python train.py --model="image classifier" --dataset="photos of arthropod specimens (BIOSCAN-5M)" --horizontal_flip=true --norm_position="pre" --activation="swiglu" --mlp_ratio=4 --head_dim=16 --bias="all" --qk_norm=true --loss="cross_entropy" --residual_init="none" --lr=0.0012 --ema_decay=0.999 --steps=9600
Rows from block 3 of a small image classifier, named by matrix and row number. Rows with one number belong to one neuron. Each number is 500 + 50 x the weight over its row's rms, rounded and kept within 0 to 999. All counts start at 0. Numbers have three digits each.
After each neuron's rows are labels from the 100 images, of 14848, where the neuron reaches its largest size: "top examples" is what is common among them. Only what is clearly more common there than usual is listed. The data: photos of arthropod specimens (BIOSCAN-5M).
# gate: MLP gate (model.blocks.3.mlp.gate.weight, 1280x320), inputs 80-159
# fc1: MLP up (model.blocks.3.mlp.fc1.weight, 1280x320), inputs 80-159
# fc2: MLP down (model.blocks.3.mlp.fc2.weight, 320x1280, transposed), outputs 80-159

gate.341:543516545468509541579540423615559492467486543596553520541433529491383513421512465499523528446489402455484526525462488416498440508432502541489485570514517516443516545542489436380443464545409439522464497468567497502500552419507532385496525453
fc1.341:431517406529425440509470555505484535516540406542443554476548527574523409526515494550429468426537548518516420568488416528513592554493518444483562595444530626508509523532508469422606491588523454476453508488521515418458560586576514539483443526
fc2.341:527572592505475467536464534483531621456550456510527449441497492343516504489548564523353459561406477508461421497451515556582539473501490475487595511545473518475535488502495547491472492397554528488539445572469539488449460510427456517472441455
top examples: order Hymenoptera

gate.209:506408520531503499549535435389525481545500578458485516491486467509440515487582529483483567541472461498493621497521558494601581510478444553511486441495528444558494489520510567427491471505497485518541421550454446515473421475462495563550479536
fc1.209:515467390448506469466441472555426554438491552473505508434533501498549482599533457446525477482444510502547427539563569452409461513429516450468463504564372493504516491451482545602544472403338459509420565544426525608503420522522456525536563460
fc2.209:595452539545493490532477499564488567409456489510514472517513518469532548522458454468498538474489472541432504493509519562562459457590532526483578480502515479440501433498451488493550497528531557486463557401551586592418510484512463464506417408
top examples: order Hemiptera

gate.22:536475433488504442446545485443415547513425535520520535456452450449552513509478564471424531482470457504519550502513506473554462533613540456487562513551436443536488389513563427482486500562445465499488520561498558474468520452568458544486640525
fc1.22:524552513474498557534440541628474407557499503468527560511468551608548475541504492478566485489508449456599475548512532512490503506449566577548433506463522449416482632563490580519541532530420526474492553386549511544582555554477558461518485581
fc2.22:520432521507532484560490450555595463479509401519526527449503449557470446536498560531540440494416516530508561487522543502450438514600598515511468427534473398521501481558496454518469469481589429514534456515539507475559446478515514486516513379
top examples: order Hemiptera

gate.444:503486475468495483535474568478589481555537514483515516518476519559444480477490531422460448509492431482372574495480461470439568446492503580511617405471511454436543489575516488520364520540498542506445492498565485458457629492459383501486583571
fc1.444:472411568472508520417437440527459569480447393498501509463516534519496602588452462500570527418485575523459431609585626483428596456478555559494563517506504488529540539446473589434492358553578491513547581446556492433494430507476461385494443497
fc2.444:522395555515539472528536456521410469576502495545518514562423526518508595574509454532513442545573495487451474486438482504604471499471539480543570429467492494533468491574486514571468481490533496472444489585542595452483510506519478459567397473
top examples: order Coleoptera

gate.158:592559541593465508526568475444539498552538619447498424449532452591488464490436502463544457569582387596430558455621527451508418500515501551484603480464572515437517571502532546420444452488484578554519463465535539524543573487511446563489532582
fc1.158:498484575371494475533513420508501491507447541537558526535486512516460483555426370513553447466406485524571418424484526428482461477390430399526368530431537491463520559458473438456462489533552374504427549478487495418537456514474482465511491545
fc2.158:478475424517560419533533417497533422533505484547485541564411518505512511571462427492491474480504481587470530470505491547520507472438478469524530445478558535542543463477510449607443530452634452520446552424486476527585480487522471490448596421
top examples: order Coleoptera

gate.195:495514410546462491540553492480476516544445505577415471466502554537514381495505472404430514515525512434592534491539463404440509574555520585454471510521434485465513487535466486590539596522493571497462448513492439522533527480441525538506513497
fc1.195:455494532579516414500488595438672431439479532538542522438526417496448471482485505519579499525500538543433509646459562449536472533466580574532542501506541440551513480506480532509543504474492472484532472511499423515484488468519550456519464459
fc2.195:559427584516520521417470509440482561462459467477511523511436518622452435508522525539469525520546513550550472423530521412514441559579525600508507399486499577541438459426544481592480542537569566490472552534577478504500483471491481517495503440
top examples: order Hemiptera

gate.446:573543462508502465522527539492575492532506519600490483534429515464446596501510461439544474510493373549475448483476476427516496513536435520468427555489553557469549527460469461573456452459497472543416572472581457452533425520489508496411436497
fc1.446:465565459591476535499464550534511480444447486572520473477433537549500539430429547507558520435472455524491511505404532441581425519461519579462483444496512514568465411500424442351488508568477460516409475478489487543458469395523577581501546416
fc2.446:532447551488540498471477617556397600471505509524509527491497455492502509483504465526509541584496494458568496509480435477591498646506479561526471370525548590485491459446470410564549545508574411523403427465529495508456516541495506551496499470
top examples: order Lepidoptera

gate.21:518502514436542482577528477393546530625551477508485482478530501514483476520456552495464445496439500447448505510510600472476482521488480655458498483483440516419514549504495561424459532509587531510459459450521438458493441384464536581440489502
fc1.21:515423466525553486453470542522487538519464486511461453447483448388505523466513465439518443562551424447455438488545483515549497506543514467520491409456595529545477516493546509583523445477534463518465460440513523528518515566580433501540596515
fc2.21:497447460494504432519481447498430515484444553500471528510542448517494515515458441450514476466473538481500559431524564433516446500540544561482397460467516535573509559480475437493475478531548488445549570566534604552475510518531549448513395454
top examples: order Hymenoptera; family Figitidae

gate.109:488545509534537452590523337497451467503513511467506642459434481512492527465450554441515333562526496572490502560433504543442450463485488408565533441534527488502575537593448544511473555464505487555473592509517513541458496541451404470537464488
fc1.109:444461396458532503451477497480531507571541471474499500540573447392456508528598415448440499416444510517425448471582500485613466522540487508505487522411583473505478551523553506405485492558463573493542465488555488525565433578510583461517551381
fc2.109:500501477450584481512392433479524412512589460516507499559378506455447563545554482413457459474499413406493487482479558463534509495461546463435550477481540445444587487586460519506534510515500611605564554400548514551453548529403449481579522493
top examples: order Hemiptera

gate.546:490644606520474571522501536475506445616519555550473490545457564465521491505481398488541506514429527507497506433501481434541477474491466557436484489406540463447522513516558546525465495464539546509535533531570584569514586549468518394422434590
fc1.546:452557537529485569559535536524533576547498511446422427512539444529539426486432515520574499467492660538508524435570578468480485459471569547457508480533407468551445503507459528492460489494474410433463449474441525586446468478561468480458452550
fc2.546:504414571479616487411457437467496540469535516552582553549474489461442551427468549508472513454596511444447462477550647569443495468508573441457475568555566529565473529507561459546477445516568553507485496477493368453537482489492490541586529414
top examples: order Hymenoptera; family Ichneumonidae

gate.35:456427388545482528540508468574485475480478515445493474466489511523439513549465489516468569428477496469455470491465437511453429531443506413494545611470576526532538481420459460451509459569386457550531511501499526473539550442582482493577499532
fc1.35:465449508543511502516463535530455471545487482540442485494616518480488526509495391611481433544543465551584456579495544576482471635493458543475486472468482489473472552547476492451636464480495522476502537484435562520443544499447441439431469509
fc2.35:568510479504444458520532442517512466520480421470551546470501428486436501525447503507533524530469518432477500443524522502431461459603548474492486406530464508570516388439482495420373463422529408469450507440503513552546520482485556587486559503
top examples: order Diptera

gate.68:445478548500532527562463462444446506463462484477507448593489478433495540443488486460490418476553535448521483395610519504581472419522494550457507428527525527592518501469446405505403456432614406518471442523465477548480535482545482468494448496
fc1.68:531567523413473380472509533553596495462495471555481416465562543597505363600552571495485530463491559612483480546515580457468452557555475562476551621534549572476486540551411517536531492512558480532534647515460488485405452430451549563465547422
fc2.68:577475510608456478429424500422431456484501514504459493528547424532496537564540505546484410456444452534492483472439520467506513538654557464479473446526518512551482500519583403504485496446582509489433405526459559405534476497525482518516555491
top examples: order Hymenoptera

gate.89:468570632461511546543446494547558558479511494459450550554473543606484422497449526515517486549522515485602428418611550405474624513400570521474455471544445554412462505508411384510496546489438475475392409460472461503451483488492403534478463483
fc1.89:534560453446516509496541494490481495502496518530586494393539503499443509499514559463447491509394427500387540543482431541513500426553528523541487504518446484470515455489605540415453489499463487517520524528491572485565545449495515484488513504
fc2.89:461550481392447474531475524484511606608472590466497440517590484552548511433433457519445512440582586505527518504630609542483520538426535535501558571464489481505439445516521578423501468509459446497533552563411429475502457510531483494451490484
top examples: order Diptera

gate.184:510600481553508565551551441435472460501505501414587528520480468487543552479467476440514411572469460546490575545573534502434506542527441494571515494513564434431556462569455546488471522488446482522561510481549594436462485540525429433482472512
fc1.184:531441415508489528533508483500455438516593530526560513561398495480472428474597576505573490444469513608374494578497479541422522481462453474606552573552566577559531591571524480473525484491482515512564510442504531491431489512488482514507433422
fc2.184:414507431593531622384479492532434364455505463530489545479495489544484562550510590462561487530551536378522479590495445448405477517568564475468530506436550481531458510516496521485582553574548520505532565552508469476593537490470546622545539431
top examples: order Hemiptera

gate.464:446608483581513539568478467470485471523515515549430558521424566539524438439514576538465458495569586541474490461456526511416480438515548426475506595425548451535513539637530564536572551529485545474504507534571576495452501561380467404570452393
fc1.464:443511477530566512440432477541522546489499467519403539499487474505526508453411535533490591449562611398552474470571581495485467489495653418450416503481559510535375524532494499605498515523536468454475486532499446507475409507464559435502473470
fc2.464:538493503519612559440524464522557514379438535527620478442556493480426490517467470459564432651433380442500570494455430478471507476554513550515492432587472466527483508437496497498429497482491523492518467509544546546551439453451536515543532524
top examples: order Hymenoptera; family Ichneumonidae

gate.28:485469439565506473535448506554501481533452452486452484525571458490455513447522581478494449426498445478462503500547487450552404518530455551438475445499574553583454418464476463526519542585528597486422505495563474507495489481496424564528591581
fc1.28:488480529535523506543510473554391462473451505469556505580449454418497457596469464563547512499491516558481549517413464558450478497467590489576465410557485424567506423531604554433411452493418549508536596648438524387536572558584470516585467449
fc2.28:460518488573507523565526501464533392460488497466505483547525457578446539516454411484500507477434417508555449458407593469458397531533494463455562453496424492552478508525430417482535509558461490480484648528418488396511440582498471349483455415
top examples: order Coleoptera

gate.585:547534603475507512644514515448456488538485510496458513544460588471526515525515460481552540543427545567490464396509547458588501455445477558453482478519405435448549474464448549595469540455606558488518557494505517583493507466441474461465457571
fc1.585:408503429568515533459521515592607559466515592470531471436492450502511462458426514501436503503552519334507518480544423548457437486435488448503532486527490449493479458525529511396483495540478483510470431501479526467535488481514484600471484474
fc2.585:478480518518502557512447526490437362491556436504554526536487487568432480556565482490543526420502471459472529531503496511553517567503482546495529511481557530534529446588507476571593490524437520579561467430566511453492489515572572423498551460
top examples: order Hymenoptera

gate.303:548575560522515522637468528422345402524524490452457497510413488468480475562649503518567552478415467519495530433484539436580539506534483549425443432487468461425508464492474463537510543509540533504479544461524521602459552471485456475478430469
fc1.303:420503419545574560475492477506551489440511631467525483426447413487487537435449525508428529469533501350448568501576412541496405453483556456474513532547484468509471449545524488369450511548432459503450385473486508499477455496523472569487503471
fc2.303:494451466534521535537438508572522459440560507583598519552509521509359442521578497520566537429484419439453522511549457486550560507453510536439465517543522590525553516531465498562581460535412561554560448438569499508420496477569600408495498416
top examples: order Hymenoptera

gate.564:560600406563516483542507466587605524496535533491513517420447460530507497444490447461502430507470426354447536489533523467483537551489472526551458368481528467523452500478474438489440392461561605547446523451553587568482604512534581566376512459
fc1.564:504419503474415520496491506424477536501500476504417460478559545498516557486498514467505492509503469521496485564498389454539389404538427517486461446518395473506510468528520669570542404557449397527562409520469384543526475581412533551505503581
fc2.564:505332495553461441385448459567519635483466516534521446528525463534542461531598500480510472501494600500569444537498550512504531500594504518491542460464506496638517514399518475545573500544570467471548519568510452528535511543472551509538524497
top examples: family Drosophilidae

gate.559:502515472537549476444503472499449330591538539584443513547487524576428427548513580535568630427560444499550609580414576451408444482604537473467400497506511506482517474504541391474555511634477540553498558602515551522465540503486603527549525622
fc1.559:517469486475527462522510485576549584490440422464537463422501474445541512426525485448421411481494481479586475600602416579537521576554456538533607477515540453550502485503502560496416387372419472507428551381479490408503534480545396398478579456
fc2.559:561464514497499534487506533466353461493460488451535476502492472494482477546563591478548545472496467524445563485469502480554438534578478553530442369476507516537520487413524452563433550472451527458586552478506607498555501507551627456557523436
top examples: order Coleoptera; order Lepidoptera

gate.343:512543552561533519507461453466450424509451493577496475417476483429563553447532503506495479457582514510605541471460419490565430455560462499508481624512548399572517538483541493448538436517454419541437551575584572435464439536527505440533506458
fc1.343:449512435470544463526518531509502498551546576568548496536431547478485525534479439540432553550486531623536554565505443455517537510546597581495462477509502510360512581477532500460518492582514488412586411513539519536555576480452507414477438536
fc2.343:498476532469437551494476521519571440467508593523493550506532527486500447520469518565515549526477450506547520491483552496511496528469496453552465404514481579402448457452555462563528462475578484497517516521524516512505474543499394435540447549
top examples: order Hemiptera

gate.236:563495501494593420571442399481582540455599433549497678458451447531372554459555528496401533452498455514539479497552486511514569508489562440454472492512530549469540469507480435538537510560491587633511505462557418516450559507518524531547526369
fc1.236:506408432476511507503548523512555511511460457565473523480515522588446505481550446490543517426525472523582505525509527517401569523522544592449435575509461581451432478494487472575459517573524477489508599498487415475553491482522574481457521450
fc2.236:521510502456509559539503569495540581480474589541552562526552554574476496582390438519519427589450370450563513447518520443514575613531466534538545471506521497497500525430600578554492484396553555550468505500554557502591468448398463486455489523
top examples: order Coleoptera

gate.199:460486615452500466491545487492587536498475432482457532498447441492523485543523518437497432569547467474458509511490515463557495463484520590582552467468494404499490499540508510477479387394611533495495423501511446509516499467424419571562499456
fc1.199:489459423533520570542400436464395572498496499428470511518527485513489499496584491506537516457432436467550540583573513541479544556445499464463494583520508504495490479417415553471556432554445481498527449515493469450488514530466525474484444467
fc2.199:461408521549506502489554439586571603457441593521511511507538524494535521530432413429507449488492528488516484484512523571501388461477573440559556522518472476563480504573518540494592458619510427443519533515505563495519557553561437517516495537
top examples: order Hemiptera

gate.692:475515494482502402461464488422618423534445478490481490446584485482485588576553394506499462575424503505558543587517521512549507508596454567511504492430512496404488491504482480477451537525536514500399588499477518530525528516494475452491592487
fc1.692:578502491521457449522526468471423566522470511459538464519625434398503590481545518448568545517469486418510526509625538461605521478437474501497500507552505548519454528522560554555543647459531518478600460487485431652512481549438400499486529541
fc2.692:532421486498394509553557516502470443514494466450465523535420534480508565522578509518431420600467443498437416429497490427486524528427469614484430406513473520503517443495487526514520495505462505522542565411549461529511475507460464521462539393
top examples: family Drosophilidae

gate.369:482498495539456441662505488416390501482473454493393487436500547505514464453587599525529503504425528568473488443448514419503457463488477573437463502468466484527502513445483508552516524450516526519486612497529497585446471516510517501514414421
fc1.369:482499436580525528590571505536517502482477460422455518526441462544473440415468577496554463517488487515454549505453489501481498560483550553572424439574491507517442499535409479497521518442443463472440378437467528566438496451539517451545494430
fc2.369:505498455488437532492447587410472563514496567497478526569499488490461494477521466559503531533409359548578485506490471389521495502582513563458426449472468596523504528477500435554537532523510468511523399490595502605514519474564569513417486464
top examples: order Lepidoptera

gate.589:450543517455536471567504299536492513511520466544487644503431510476437472489511495449447411507451454520481518484485451442521555400449491354501516471523496443449567539565436514477452498523493487572550549394537446496515581490441412464556507410
fc1.589:554450456524547554524536559441542448462547586567563560493451599479505479521533523570509537544509426526515487537524467486405509519528546547565426538534479622476567604538592479599554490598512529538457463611511504463453465515510477481491421570
fc2.589:548469470562521439486442542431503467402485454563505434420460538502496500477490461516552479557458355489475505448516487530422513583531489581537477560501585576478437568509564523582523486497557475465482593482553491515505445504454480493525489474
top examples: family Drosophilidae

gate.93:571419524479516542515503481407424508540549549493543460476501614566431458502598589511575555543493522504463519501525571435540605521451462524486504552544420489466501493538464633489451510554635467541487533517523427443479452423447527552558555469
fc1.93:533541486547440407430508530488556552433455589569575484522466447462506538476472504543529472456519463448510511485525392535500488507581537494465547541543620577526489554499535409495528527518441488465481468429526585628424611455518575444447515482
fc2.93:503505549573489561521451468534362499541489486346513480506533452562528457455458626470482452540517546530428503536502472460589526463477490544518475485467479518492477460560475528502565525457424418425492487547537432403431411516607483413501410565
top examples: order Hymenoptera

gate.419:529517606523483515520468491500513549493540438546486494478496562405460501579593561573513585463446515525550484497470531455460569487523463593492492509488488493453487518493506500512439559558542479498461619532530465485505557440552486467478549403
fc1.419:491509520454471510549473531492565491484479531482506522532478479606481476437351426502544443489588514550541457479636425594468522523524588460476550495497543550480487469424493522450476467477362564519466363402469523510449471495541520511459426509
fc2.419:507522548521484479500451542654541477505485513501497465447444537530500466539550451471492442461540501465478472463439674622605509534471546502455521456570489497463522469548469497588481535518400450490458480512487530437556530454507395454498540383
top examples: order Hymenoptera

gate.299:512478401575438433519470513530534499529535548555560491531459572495452575501456453442488548505479478507445499539453488415429499548483399634489516531462446579429507554528552570499465511521497469548433479472542450461485508402495504504434453453
fc1.299:471477552401452451540496472581515526548591601474454480423556512490501551510484533452476531601438431468490490562449547489534408542592550429564516456500523480450531552536434428569600475489345491460569541453511546538501535505474554530586503528
fc2.299:554473507526551497547552488509525492435399523493533476483493421558478487504511577563539458504442387465504512506405497417553479501496487508467455414492514495558466500422504460531501423524563625508562512502551444506509481573538564470538506460
top examples: order Diptera

gate.90:490514505463496497493501487379638482526479475500364553516450490448451579519499530520450506529522432475600413417484480386499492560497476601476552455511475538486478503450445462529443495472453529534409464493504455459564470460472437561498584475
fc1.90:521576495516510514456532528540401533506478479516593506542546494413548480520500411525547574413512506459574457476497441551587520510475504438506472631532571457519525464544488531437601521563468509515558504475519545525460411544500518436473492513
fc2.90:469474492538466550501514500524494549544473557520496560456578463511518515569479413521478439512509461538496496490465553435533441529471533474474548503514423500560531463483473557460502381478472454508505482575498489418441394484499557384473497488
top examples: order Diptera; family Drosophilidae

gate.63:472620549522533557469498464500443448572519527497542506515456526462522498462497561452503399517577552504485536551498419521513477388517507467492546504455543440525528496571531491496429538560460525544530552527545506435472555506527465475515558492
fc1.63:477486483477432425453488488489649611495456434505495451458574503458559448372570587526455534511513530436537451554633454514500514432481486536501466494512457460446480542494461420520451476539615439501471561470477391521486481574487438560508586556
fc2.63:566499593480503463532528496530417549476448518439552537624545530508526553531527430537461499572539525598500473472515536537488491552495484438535448513491552550472543498456515490539547516454510562526478473530506561574541508482453469480560523478
top examples: order Diptera

gate.228:504567430571485534556483499548542522499489480414477504429525455604457480504509441452558417521546459471486483377523544471463473563455483530497566390517467550565475430531480420570481440473387506551422535422470561523498518443569454470442492580
fc1.228:500547589451537530483594544611487416468485497508629503522539440454573495475501437553375574438480494579544493541511446505524487510444486531547501509547618421401492579519461577488588551565505511451629524443483472531521536572474540467413439490
fc2.228:522546533438436473560514519451518375522490475486533436539509552545481552650483441529545466488539451533483505474477560422534570509569533541574510489531469514532527548524538464524444461415387504510520518462546511527447417493556504400525484561
top examples: order Lepidoptera

gate.696:511555607494488589574533493493437523544475549579528492577439600548457467456474508516528424513504475459497519392535578440457501419432501526488462480560406489467577536469456514613462498498508507487526518444496451519540528454421492413486518517
fc1.696:531369431550567444401447522542554448435509502524445489485512472454477525483566522499437628460539456469572471460468490494613444554462513513442410490493567482513447504475520415542588500539520470507450429602525414537498471495409479526586559465
fc2.696:409501424459438483523589450499561486524407413448429433505498468510593515503494590475482481494538568477551557496511486449477458418534452503446555517489462387439488503432452575520530455462490506454564509530428471443553491561428446560501516537
top examples: order Hymenoptera

gate.496:558462468523510485561487566497548508535475476514381497450470513574452446490496492410509470505478422465489473469575486467467576498540463561556528476449462548525522571441480462590531481528458523571457505452503437553527403557557471544508485402
fc1.496:483634511450447575466463481457392513475503530534529489555562434487484516508445450479503521528558549578474492498425567488484428478566542509473492473495440490415533487495530563550510416454519527542603542456435544551493522590491582497462426545
fc2.496:499480535500454533557458588497485492513483517492466502491444436504509538492460458474532425482502486510565461433556563465519489560524525477512539443522538489472534411440418434550477492425431448482471590458485489504454482513518517483445495360
top examples: family Drosophilidae

gate.728:477487505456427527557463419451564545507469452454448488471528420564469479462537627399394508489543453449438498535573537498475495547467510545493500483478523519534524438513522551452345363434531556518548456511535488505567496504556509570461567390
fc1.728:559458420576527610463460561568418459513575504446442464480553427476538549505442497442515542523559590443469464523483475476566484564571491550468476463551523528532528501512477549567547480414526487457478421532505532597445526553462511553448402468
fc2.728:500522481515476467646439525468622473514496503547492400437609492569439448489433536565471448500507444518568483508502622474389549459575415522563572560526471535549579472489456469506494455554378513462476563444502449442462476521551536474516455482
top examples: order Diptera

gate.563:574457491538540506519486483493460448509517444559486490499513456491515540481415459441551441505478495474488555465461580448510357451599451540409511397468494443533537462489554465523441513415470477513512547532541464586458523508423557431474575516
fc1.563:460451606546440428471490472476549460420474548490510487478559498521443586425525513544467487486488478540559579572473442513444601474495445550467507568434476554495475572470463581495502545541565485452503489463534516558503505467527468538505524414
fc2.563:542417489534495481410482463554362527547503549489499427483525419493510544539459538495482495524502533497518461633460343514543574549510484550497517426401501549497493530490573485494499622520601454501507467640510451561523465535439579515547536484
top examples: order Hymenoptera; family Diapriidae